{
  "model": "segmentation model",
  "translate": 0.12,
  "encoder_isotropic": false,
  "encoder_norm": "rmsnorm",
  "encoder_patch_size": [2, 2],
  "encoder_depths": [3, 6, 3],
  "decoder_norm": "groupnorm",
  "decoder_channel_attention": "se",
  "decoder_widths": [32, 64, 128, 128],
  "decoder_blocks_per_level": 2,
  "decoder_block": "bottleneck",
  "decoder_upsampling": "transposed_conv",
  "precondition_frequency": 10,
  "adamw_lr_other_params": 0.0028
}
Rows from block 2 of the decoder of a small segmentation model, named by matrix and row number. Rows with one number belong to one channel. Each number is 128 + 32 x the weight over its row's rms, rounded and kept within 0 to 255. All counts start at 0. Numbers have three digits each. After the name is the row's rms in percent of the matrix's.
After each channel's rows are labels from the 100 images, of 14976, where the channel reaches its highest value: "strongest on" is what is common among them. Only what is clearly more common there than usual is listed. The data: aerial photos of the United States (SatlasPretrain). In brackets: how many of the 100.
# convs1: 3x3 conv (decoder.decb.0.0.convs.1.weight, 64x64x3x3, each kernel summed), inputs 0-63
# convs2: expand pointwise conv (decoder.decb.0.0.convs.2.weight, 128x64x1x1, transposed), outputs 0-63

convs1.27 091:158185121134100148167092145104088177083161146169121107155119193132092156146173153064104183146108151194153127158122154145105159114177129082137161128114103129090110128116162158131134104167186073
convs2.27 062:123105156095088145084200135107172153107142119091129125124155162135129063118186137115105093109139147104128146105152147149090152165107138122165121108162096078144209104119081100131111085083091087
strongest on: crop field (49)

convs1.32 086:140039115212159092078146102142152143148142163126126096082111136145090153123173146122140100171158149103181130172167069149135185108142120108078105135133129089125089109104125135112127108053104143
convs2.32 109:149061155175189136100139150117159151061126116113082078125135107133111136118141089140157119137101162155109089165111068175190071060118126145099140094113172161105117215128121124030110111077129132
strongest on: building (87)

convs1.54 090:136179087166141200107079127135128175149095172111097115132142128110186131114122099081161117102110157180118102169137095119139134061134162132174147208089094148145115131101085118154128084182107103
convs2.54 089:178151228155115054137117148124197093160159171127165182154111166112100150178160135131193153141150131138164153117139129129187124103129157102128129105142149189144097137157142108121084127110130122
strongest on: building (78)

convs1.15 104:124130141190071129103071104134124136110119110108087130187148130143129165100095129164083129101084155169132173168126186130091082212116162113059182125102057131138137150138135098118113131123143147
convs2.15 103:096076171125105136127169123104184109106174151197109187142147113121098158157147160141227119103134168104108119148106122131157118137153160122123191126090090079132169126140113137149115110096171123
strongest on: building (75)

convs1.59 093:094106157167102166108107102074114125125093129108136135100105087140137157111152104158164104140118074129134047077093130143160153167146035148168143154096113132086108137104104085099133120063094071
convs2.59 117:113204180145173174115157115138089209169142067147140098099130043136138172178144155103086154165166184142160142099123147136106128080149070132151096188141158107110145193139138146138127125118123140
strongest on: building (88)

convs1.55 092:153150126119159173100149140117115116180199161189076161100125093131205147122187114134203146118182169197132134127120158099141121078103135093147162133152169161139125124144109139124092133100090121
convs2.55 086:152094162159146098112193136113155100161143158118125119123144194030173181087118083178132115117133122131111087142152143103197138141088116123078098116140106110113088093107146109114144107124149094
strongest on: building (73)

convs1.5 075:124238184099099109177110162150096109138150104078166164090138123141112140141143133111145162149146130125118191171116098100125112088151181178133133085102093161136136085100100103193115139172122110
convs2.5 068:168104087135128139155158067118123108158106166083166098114070130157116105098115168131093123148148118087150147116140140146179139123160144092241150166131150185121140084163101128110142097130096136
strongest on: crop field (39)

convs1.0 117:160122093153078118112124120107125143155103135113102127124130161114127136165152105143107140151129081093078105096100167089174145141157034123184146163099075146089098131129108093098121072022127120
convs2.0 113:093113093116136106141128091159093106117162149131113100130128087082176154169119140095053083146193138080122160139118118128169109063135153132129080176139176157181146047141151128142132130171156146
strongest on: building (95)

convs1.12 101:093118091081173123156185154066084137079108138087119161114111149050116126121157082081127076122133157108166106080199123121075139136122120075134150096144106130078114114119102106133142170172125140
convs2.12 099:135113101203168141124130094183118151134111178101128136117073145182152107112113112150074160151171105167122111092142106124064102122109106083139162169097148138157182123159068145099164145135111136
strongest on: building (69)

convs1.26 084:124129114204131175117155067184096123130140110148117105129152126181172131182142130125144122169096096164113128191129183107103111149155183109124107236112139135162161112115131147098171116153099133
convs2.26 121:106207157149171240106220127191119108236106150201098145129175126124110158130132133162126142075152146132114105150105130163051147122148182132139152147131148097130167108117160137122113112138148145
strongest on: building (91)

convs1.56 091:147179150135113135153048140101132077133106175125121107171106168167090109186145150124143102151139121132100166161143111131055065096112128113196112086127095110132190119143159160124155156074147089
convs2.56 066:083123078120154121151176106089131096124147146131153122166127118146119067163154161156087106083140134124173060122139093178106156140095193122157161113149118117000176156127066097090132092120072146
strongest on: crop field (26)

convs1.2 091:132137148042157157122151198092137145125147165171128124082103132147196157132193082110175127147154128187159135136135111129162135064135152164134065168086135114128069109107097104153120144141128113
convs2.2 100:123132117122162116090083157188136127120132115123136118087123109119161043113100158149019139147161122132103112125141124116093111075114131120133080097116125156191104093115127113118093133189161151
strongest on: building (85)

convs1.3 124:124155178107162086089104111143128111122116105128133129077135126124177107129114148069156156170163190136122128194128131110110142125131255115140145078137161119161119134110110130127104093190143088
convs2.3 083:112102163194151127087187106128088091226137090131126121163084157152147124068112079148143169126113130143114099160160145097197130090119117107145133099194208168156147171100144150134114123105086169
strongest on: building (93)

convs1.48 105:117104160213168141083103156087108138102126216138076143095104105082173149109155135106204095145141131142124125111140143119148153096134086101128131166121092154089060098136104121110119171148141078
convs2.48 097:147098205089181104173175166117149143169149100097115080158100062162215156091131133144074113206111121119159121077144100110130139082122172127184136118119126100100104133128114128116145145170153115
strongest on: building (91)

convs1.20 108:074051103154130108085106045124135150130079117134138143135158147141092140142139107144167154116134074151133070150129102123182145115147091139138080149152103095144127130152085217157119154081118072
convs2.20 131:125149144136129188124123124147145090144122164149113041125084092104144114002078144149122133139178127139111121162160139123063131120123142125143119116146053102120157103062130108136126105137104115
strongest on: building (91)

convs1.11 090:141163068141112118070109143072180130202126159169102150131130108169101123119129113146145107155145109143130104136159144132085097127056144073105169126110126072125108109101209123154110086188094103
convs2.11 104:137128095135085119104078109095088151145153154131144149137140082064168146149151168191119118161122125147149167138113079145171136176116093128163128093111133092124118135129102132194052129127113087
strongest on: building (76)

convs1.6 088:157126081078148086091062124168120186106129160133166147137135155143204169123187151106166151148142117137155161107161112134149122088121168200167087190106121147147100140090143092103139128110094154
convs2.6 100:121163081117153194181092154146133140150121158192111147177098111142145127129123126114056119113170135096155110134130118094076112103163166131171151132119177170190117180091100154200129105128166115
strongest on: building (70)