From a checkpoint of a small segmentation model.
Model: 1.82M parameters, encoder arch convnext_v2, encoder patch size [2, 2], decoder norm groupnorm.
Rows from block 7 of the encoder of a small segmentation model, named by matrix and row number. Rows with one number belong to one neuron. Each number is 128 + 32 x the weight over its row's rms, rounded and kept within 0 to 255. All counts start at 0. Numbers have three digits each.
Before each neuron's rows are labels from the 100 images, of 14976, where the neuron reaches its highest value: "lies over" is the class under the peak; "place" is the part of the image that holds the peak. Only what is clearly more common there than usual is listed. The data: aerial photos of the United States (SatlasPretrain). In brackets: how many of the 100, against the usual share in percent.
# fc1: MLP up (encoder.blocks.7.mlp.fc1.weight, 288x96), inputs 0-95
# fc2: MLP down (encoder.blocks.7.mlp.fc2.weight, 96x288, transposed), outputs 0-95

lies over: crop field (69 vs 7.2)
place: bottom right (47 vs 11.1)
fc1.14:178099130111090112134114116106119139150202157142096127128193128110181154078128179054118122106156046111145143096128117159159149138129140106078108120131182075129100122177120138149135137188147100121094126105171161113097172065127156109119161136172169071141074184148129104124118152083166168099
fc2.14:135112082177148085116222133114097100081134142081098138130114120176141175157109094126105129182089181109132095119197115039057163145183109136104154151108158141118156143139103120147136156127155169156121164169151080112149110180153179122101115166089118094157119118122108123131171120151089169144

lies over: crop field (67 vs 7.2)
place: centre (29 vs 11.1)
fc1.214:124089112129149066134129137100131084184114141131093127196091116116158074130115137163094140107160161109172118115078140129141151161084166128110081137171153091112168136184183146166126070215152146124166100109178107123103155141128115091085131106176125156099179097137117140120119196134057174126
fc2.214:167115192096142150116155105148143103138196069176164118155145109108114158080102092086076145150148189096093124121141101158108111075109097133174147154134147112108097138100139130109137099122099167153214185134135126148163144164109119137181096151123167072108128104111129145108215128180169077144

lies over: crop field (44 vs 7.2)
place: top right (48 vs 11.1); bottom right (30 vs 11.1)
fc1.125:162074079103179083134151194067135093093150108120113124168169108079082141103135128147149108092127127081124116185100146177076184138081140155047100094104067173137112102204154148128093175105135143086110158097130182124136133138106103173109133142135140123081137123151107116126130100101128168122
fc2.125:113156135094153145080165134143130203144063074167170176131125095086171143103137129103064161172099119144135129144124124057139179134109093125187135095173110126079120134136126122156085159148129151126104135099163090100170147112117078163089093108119155103074118129103197151164108074121124159190

lies over: crop field (27 vs 7.2)
place: top left (41 vs 11.1)
fc1.113:123066164144117130150134192120146098103101146158162105166165132155140102050154148062116103123149083150169098090132166133155150111145105070102122113123094137169123168088151164180120063133092037122124147042132124114110147133083144128178168139110128109125148132145133111106158084074119074115
fc2.113:181147134102167101117119120102147122120078156123102111111168142084157139092169097201104190183109132125148084185130113081121125117150134102096138146087096144222149117070124113127116158101166157200148102115117113113164173131163180137149104140153164056054090120146125099129114123102140103162

lies over: building (29 vs 4.4)
place: top right (37 vs 11.1)
fc1.203:163175067144138174144219093155117141122083196149133111110175084128147196127132113187131093139151082102111082190078162150135109117093158136101136102071146102124149140141194177093113094163182131126110104122137135117134098123130179152093128088179138176153123149159135103138167127106162124125
fc2.203:134142127144144084119114172127115118137097123062137152095116084125116085119196145104170118138120181138083102139116189117113111104109055117070132124146140157078097061200164153146074124141104093076077124177148113167120111150129083151117110084174121123134092148101143120141119080130037128092

lies over: building (45 vs 4.4)
place: top right (27 vs 11.1)
fc1.145:160093126132136153130094105140132089097166143072140084104174101167163199134088172116135108088091216075105107162125098089180098100164104092135110143090180124081154127136184100107143070182134129137167115125114121144129123111110079160122130179113118121081067134069158118180125135136112108159
fc2.145:184066098121141141120168116145198137129144141076155111094124116137091103146111132168199171140155094097098145138122172123126068137239224136095149119156108148109158137094149090110127144099119084131112088134158187112149110140111112156099093106052126172145090146122139141128155116102131130157

lies over: crop field (39 vs 7.2)
place: bottom right (43 vs 11.1); top right (32 vs 11.1)
fc1.26:165101134148146059153100142104087150131169119135093119167136155068126134083138190133119182116105132102130068172113125162106137211100098103067137098111150188163139138192142184203125129115117082085116146099160145127116090182118134161092141142160152103178099128102130146165104166137107166155
fc2.26:117096098056124129119160119146137154120131101126171166129160108126160087076085125152078123129110169134149098119073135072083113160154069100212057049123117139110158109134131154135079181068134124142097062148126131104156110100097132156079103171121092096137109096090116097149116162152092138124

lies over: building (51 vs 4.4)
place: top left (32 vs 11.1); bottom left (30 vs 11.1)
fc1.11:120156151151129151124130121142129180089200160073136143081135039135144152137143151216151155105141084129150154142188124122141061158115147166128124099129132118106115208094109159131096202137153138206144133118088100139148158147106151168137138150213113133149113116110138124129130123189133128167
fc2.11:088116124110156088082133084095157198093115143081149133116153123107166111187158132106089104124207170133133105115091080122102118156112089119109183158114149187105123137046131090136094134125171165173114082153153117085117154098131171105136073151113159140072131119151105141060148108095167087148

lies over: crop field (29 vs 7.2)
place: top left (45 vs 11.1)
fc1.264:159114143166162098158109183112101121185128121178092140167220148091133196075096165145147127102106126113178158144101148126142109144137123129065106168128158133102141082117163148179103073123170111090139133146111167136068166146112146157141182116158136079165106125158045157094146134142097156138
fc2.264:149177144157144159128136154113134171113091171123117122065149137120113150139082149076074185199079104136129103108137140103145038122147110141212132113130106094086116113119130102109096148093133174145132154153085076132063152145116092103090163107083141122160121101133157097190179131082086129097