python train.py --encoder_drop_path=0.05 --encoder_patch_size=[2, 2] --adamw_lr_other_params=0.0028 --steps=7300
Rows from block 1 of the decoder of a small segmentation model, named by matrix and row number. Rows with one number belong to one channel. Each number is 128 + 24 x the weight over its row's rms, rounded and kept within 0 to 255. All counts start at 0. Numbers have three digits each.
After each channel's rows are labels from the 100 images, of 14976, where the channel reaches its highest value: "strongest on" is what is common among them. Only what is clearly more common there than usual is listed. The data: aerial photos of the United States (SatlasPretrain).
# convs1: 3x3 conv (decoder.mid.1.convs.1.weight, 64x64x3x3, each kernel summed), inputs 0-63
# convs2: expand pointwise conv (decoder.mid.1.convs.2.weight, 128x64x1x1, transposed), outputs 0-63

convs1.60:148140151200127124121140139108132145165102094152102166086139138153155162149135106134108128136074105134139108148139125131128126106138134108109061081152167138120115128132132156112118128132090127
convs2.60:119146124120080127092165137120140117129146093157172102148119148095118126157143151155149115095115155115086135126123117100125088132117111099124150159143115142106117100121102108107098172133120137
strongest on: crop field

convs1.22:112161152149119106089154129134095139139141072147133116118122142112166113102134111096098115133124083131114111119096114124104109100115126075124088142134132182151152132142139136082128184120159118
convs2.22:140152144112150120166159135114132096144085129139119124112113125072204146114151156107154124132124133149087082117148110116109117150112141123128123146095142114143097099143120109140086165134107156
strongest on: crop field

convs1.4:094098151141204094152120137128141112121098172154103118121111136141111125140078155116105151108095160154111102119114151120139095158121147117123145102109124150113147119102141156147158080158135122
convs2.4:125121099115151145139104119103148114112108161158137112106108120131090123160146147155124118115107118108172145107124138094107103142098130106103133136141145146122141101102142099147114157177172126
strongest on: building

convs1.17:106149139158154109139167095150170123124125110146136132168128133117144096142102090075107088110138132109119127134103137179107112104148138102125092120127139110160156089096129158126179161126116145
convs2.17:153147110110132086169155103130116134115073091153181160143108152136161170152139143140096109148130128157127111105179138157133124130181140141140120158156104111125110140129114107118145148114121101
strongest on: crop field

convs1.35:098129173153095121143152099145112149167098121148072146080119122111107114109124149109114131119087117129104149109117084127120133091102116135124098117142162113133137147138108119116102055133109153
convs2.35:127133162126095132077130124145140143087169118124127141118141105096111148121070104124137142180131087118140147117125111157157102120138084076119110133104140127162102144093089115108135172148129086
strongest on: crop field

convs1.15:087108108128117063098124079150134124116110133149124140134108160126141103094092138128129125126121100118153088108131111114159155122129115135174141141113158129126152084151115109101096088106076109
convs2.15:110131080147118160103108086138119102167138126169114112167141122138159098155109138142136109130149133152170108170119115088144147139103141135173145116147183155105140140121100139125148123112136147
strongest on: building

convs1.55:112089166139104108107117129182120148156079107084130135113101158166147117113134113107144156136135107107133175145146132092102125126129156110138145125179131147155164153131094134095122104094125134
convs2.55:139145135153148141159116158138129141139130103132168151116119158109108145153114115118138160166131115158112097141134169121153105119138182117097151120142144116127077156133074110131116131131129086
strongest on: crop field

convs1.37:091142118107139078126086150096123131109067122157157155145186147126162132105145144128083116112084087118141114129115123144099131146155129101107117127129153119079145104126121102108107115118126132
convs2.37:114109157126121149149138135103139139138117137082138136144109115116138153130110104119109100111137163136186115098143135139115180137136113117132127122097144101119125179155150154137122126147118143
strongest on: building

convs1.24:070177156144101171140119107148125132130126147148105106106094102156125114099092118137116158143126121094134150098157078108129109113130143130107130121131132097133100106113082148165118155093160103
convs2.24:177120143116137129149145126083096113100134118138128165124097123175121152143074098136153119166136129123091139134154180128100160135137140119128145082104126124128118130119149146110176116124115120
strongest on: building

convs1.12:108130125156121129118131156084107139092071161135142136116137186146146133146121135139130103102103065156122063103118110107099129147126102128103098131130136167105138156147117129118134097140100114
convs2.12:150099142152189135115132139140088124138090175140098077135095119105163114113099123130093101102128138140172077136091166157115154138132124148087168104139151134115102150169167123153101176150153112
strongest on: building

convs1.18:097119109093176095131132141095107141146168144132142141164084177124136116105141160124137127106104095112113142111108118094144107104098093117151169139115129087144128109132132107096098093096099113
convs2.18:108149098107122129116119139095122135152092166108139096095125126128067141144126136136132169086115103119174126146141171116113176129168125123119123125110118114107122161140153136113130122134122144
strongest on: building

convs1.61:120155141161133113147115133091155121127105103143158145154195159135165148134092122094119097127137112137124095113106145093128166152104174134145065146116135130125152115132116131108103101152099105
convs2.61:153112114100129143124153122091131119133147094098128113157109148119182111107129144109123168110162163136126118103146126124127080095132137111115134135099129144171119126109114130156107120138165137
strongest on: building

convs1.43:093095164114095191145133128109107153089104139126140093142104129135122128144114167130131195147118087125132117095142100131132127128094169118160131123150120119101141146101099132143099113168108122
convs2.43:145142154107123135106145133110131134119128148123145107135086137126120146141133115176122135104134105098139119142151099146094127133116089124092157126113091095110113163076129099100090143147141180
strongest on: building

convs1.52:147117126137148133143137083110118128139111087120119086117113106116107125148088145120153134111146100135104196120106117159132102112170109112156200102168114144128137178134120107121140154140146121
convs2.52:122123102113139153103125178137093167115116134113107121099167101117109155097129123114093088096151097093163130109143118107138127135140132140166083126137097188143113136133132116115127146164148117
strongest on: building

convs1.11:114115168114153117120154122129101158127097105091114143131089142156096073144162097116148133110149076122153165135107111114114125126093112128156173121136097095127104121106160141119141122141165168
convs2.11:148142119138149127024134166119145128124149124078117147120208107129108131109105166139101113120139117113130143131153116155096124147143142122146087115122131108099125140125166130117110174129103130
strongest on: building

convs1.6:112152145096108059092124155106156145127108129121111103127155139136133134161112118094114159130104133146115117094109118116113123173140151113103117150109125097114173115123057104137090104099122138
convs2.6:115109136166096187081170140095183128146128169113113099112099114082116159123113091124121143111105115117081136128105122103141088131107100137107109132133099111135158132137133169104142153103154143
strongest on: building

convs1.27:095115121126154088149108137148150128138141138115154094172103141144130104119162145117151143133097155164145121124152135129059096108102119125090100187119122148167137148139109116124106131142169098
convs2.27:112147103135127100060146122079147118140185143029116101128145095129119117106113095166150129101087139123157155104117135103102149143126116118087118134127077132068130116118129103108118129128142114
strongest on: building

convs1.41:105123186140104141130131129087155141199096091112114175117136135157123122122107122150118151101080106120081111091123092117139128114100130095109153133151119100132131130138106107123131096101119143
convs2.41:125179088147104143138124150190103102164130147154137147132151135149135180144138108125126112182131082138077084165163097096119147129154172106137135146140114141142103135148125131131110126105137125
strongest on: crop field

convs1.0:094163151115149122125154099143089119111125139148126083140094152126134099107113148113109146149102142130137124112093144105131120103113115120184152070138151134134129125116110121158108130080202133
convs2.0:136074130122161104057131148106131122145153113105134103119173172117127102113164148151067151131100108134157114111128099162113127128118085133128113148142105136116151145125168107101086152135131152
strongest on: building

convs1.31:154154154109118131113122118099163135131150110126162105117163126130157146131160123129140123129138084085076091107100120132147139125091131125078120129140134111167144089138084118109135102078092095
convs2.31:148125126153124147108136135075095133123130129108127112139149111103123125136103118181157128103097091135123123151156094108130146132162122122098130076139174101127130152175121149112106138114140140
strongest on: building

convs1.32:154101104135119134161135133145119144129160143135154136138174136074129158111079162134143089132113102105117112110108104109124136121107162164114069116155131134160107132128127115092102089097087110
convs2.32:136097127148119127124147119103090098131116099154138085178119133132118113147079127125141126104124152163145086115094122124101166136086111070114134124132174112128092131178154147181160132129154114
strongest on: building

convs1.13:130109134143119126133120103116126131094091130124122138106135147163117128156159088125134164129144027119130120142105090132131147182059127148137159118097115124108120116114129111128127146139119154
convs2.13:110107100089149143136078124110131110123117136066123135129120119122170118097083102127100114164148123127122132129114170156135147108102172126110111141070157132126098108080123146144171099127142087
strongest on: building