python train.py --horizontal_flip=true --encoder_drop_path=0.05 --decoder_activation="silu" --decoder_block="bottleneck" --init="orthogonal" --max_precond_dim=1536 --one_sided=false --adamw_lr_other_params=0.0028
Rows from block 0 of the decoder of a small segmentation model, named by matrix and row number. Rows with one number belong to one channel. Each number is 500 + 40 x the weight over its row's rms, rounded and kept within 0 to 999. All counts start at 0. Numbers have three digits each.
After each channel's rows are labels from the 100 images, of 14976, where the channel reaches its highest value: "responds to" is what is common among them. Only what is clearly more common there than usual is listed. The data: aerial photos of the United States (SatlasPretrain). In brackets: how many of the 100.
# convs1: 3x3 conv (decoder.mid.0.convs.1.weight, 64x64x3x3, each kernel summed), inputs 0-63
# convs2: expand pointwise conv (decoder.mid.0.convs.2.weight, 128x64x1x1, transposed), outputs 0-127

convs1.37:464505549478476494508446538520475487582572491474545478511516537512538527528514428451525427429530456438417449505469427508505511454594492470521504536465521507454432526500486530488451472457464485
convs2.37:533451525488480512572462516508508484469511464536470500546502406456564484484564480448485516469508478523576456552487556483517556440484500427507408498433452513549449473513506549527494532435492555537431465491497426469514552481510475477509474485423511510526486495475501548518481525545464506565426445489528507484470427398499558516463480478524539473568526553533469575537600488513492518506484
responds to: crop field (49)

convs1.7:490512559464525500522490558489505516450476486488518442509481545543458524437549467470502483507462465523466504481487445520411499456468505495534542406541484462518588435504479495508488492490386401
convs2.7:515552534487461542540566491473468524443525454464476467517509490493508478523478443536477538444508566533472502531502478494439514579513472437496489527478441493490623488636566479553434516510490511476475502508437511474484485499474508521539549495589535489478450471502446456474534515506435425524575456551519500483468414467486485499525464555501409526459509509460502525460493508434497574525470
responds to: crop field (36)

convs1.32:465478477539454468481529421480536560494502531451446531451452474441497497442451489502472467447552407483460476505465511464499513557455466516467457500522525400503465550504473514559527499592472508
convs2.32:518473457525498477502463492471554466505511488610515468486484473565446556468517521459511468406514452514477463557477535439489457552510449483518524564508510481468561550468464488489464521506468543532485554479507507462482469561406484532473466460460499520529544541574495530431505540509537523459539350482467516515530488550452526525509467445527569455522469491538479569497411487515462545520543
responds to: building (68)

convs1.24:533546456515517487517475479473494508506597493415511484444501481557541469460479470534480516452447415468498499555481530497566543402583475459507538558464520518478494514465485556473461539459533461
convs2.24:551485465497492517457439567655533480544472532472530489529491533473495485517434433537535497540508469506439443586471490532513492500453521433541466514522520490532513527446410487459454531542557508480490490502528534547537476513441466510487505471512485554503503516539468462511547507478574514502478516492523488510475488440466501447473494508479378565440517589509451455523514590470505529468438
responds to: crop field (27)

convs1.23:585505501535554518521483461476488509541526515478512483498435443503457472488480532451467518471538550512517547461519483552444475467506367496439434505503500499530475587520448481450506453508505412
convs2.23:458456476483591557494416511512498511533469435485559496526502496582506490505555524517477467509486474501526539495469540465502529441500542468481498492490500535517540490580485428447541512499511433528540525461546494465460499502491432512493456501506416479456536488540468499524525537508573465443660508555483468529564566560541511545450466508452526507556441482518474533472413525504559511460484
responds to: building (76)

convs1.11:478459496490478476470435479561469417571554499509573423439529436529486482463583518523478496520548450549459475511445469550483517467556499471505528540457538491560555478474571501521493534514504481
convs2.11:534569526572520504551513405396556497494469489450569538478506525529482551531465524470586462510506411498472530494526455493486507520498529448550486551544500493488423541491546506526584560513500479599514454513545456445466492487497500512520548528506472467465461507479493575489522521536501555476449528427409492442465522473471440481532521553529418543518483544495520571488518502502542501477523
responds to: crop field (57)