From a checkpoint of a small segmentation model: 1.82M parameters, 7300 steps.
Rows from block 2 of the decoder, named by matrix and row number. Each number is 128 + 32 x the weight over the matrix's rms, rounded and kept within 0 to 255. All counts start at 0. Numbers have three digits each.
# fc1: squeeze-excite reduce (decoder.decb.0.0.se.fc1.weight, 16x128), inputs 0-63
fc1.0:134118119139112118123129144136135129137129119121112137130127129116123131131117120139130135126121135131139116116131124129126125127124129117119136125130129129123123135120135130142143133128130130
fc1.1:164106157139155160109159139124100120186145152135106134134128121132058147117137167217162127116118071198103125154092066148120103165120131123157167129116130125159156073084139124141061149129137163
fc1.2:141135115129122117136144134148123132138125118133131119121123108118127118120128136134130142124130119137129137130119130119137137132109125130115125128140126125105118142127116113125122114108115125
fc1.3:148150030121098122161076133159154165081131176147118204174092226114184128141114151103122114127184176147111146135182125111082098106107071189064106129106126154122124117131123146163169132093127133
fc1.4:109121118142123134133128130129130110134146140111120126139107115115139111120112129115136136128130137126128119138125124133114136129127118133134136137128122138131122121119122133126132131122128121
fc1.5:135152151151107125170103143132130089117128141131146135133144105145099122163117133161111118131152113123124160139113128145128125111114127120124133132143145121116136120146130124146131130121110120
fc1.6:064139130185144253123101140255117187188147120227086125194121070149091170222080193182139147064195183095158122171112046160072093121161120109189137161162150113130182096102209133123067125127122129
fc1.7:121124120122138134121122142130131119130128116112134129131123145113123138117129131127126115128133119138122137126122116124129132123125138115119138120124122123126126118136125135135120140131134125
fc1.8:116138134119128135135119125112123101122113130091130114138127099133118126110131111118125139128129106119155105136127127124141141121142111120125139134135135141127112138135127126107146134131115129
fc1.9:130123145156171044143017046126089144093079122039131149136096087103163098136135081044043131148068140136137110099187165122236101115174127134082083129101146128098104147145163154155198119197128077
fc1.10:135122124124124130126122127123134133119121135116116112138122125122131126136129125139139119134135110126117131140134135126135120126119116124125126129138138136135136126109130145136139117140129124
fc1.11:118139190158201133136234106223149163174110146224090094103122000124130160163093183145124137037098160099127139163153096255118061078150199123118180106062216112129130132085138144102060075074184102
fc1.12:139151093099112131142108140093186110105166142122137099134125208157202160148122123142240160105153106167124144149163159127142140113147186121145112127180097136111158169136120073122159148085097134
fc1.13:083153150129202079122225151040044200236137109186099133187154000073127181086112085151155159190037121130056133178110137144108118113181168136102130131073123059091043187110214078047117094100159103
fc1.14:103147098125124111137112144149137104119126080137143111136091145130140120135143145122148137165142141132128131129117133140128127140118076144117147124138123115108101160134154138144120160135114138
fc1.15:111126178133126172119137106138116125216127149211124178134159125100102136159097136177124111102182205149118092144102084151066138037149164149153065121117137080094111113094137139112096104103142141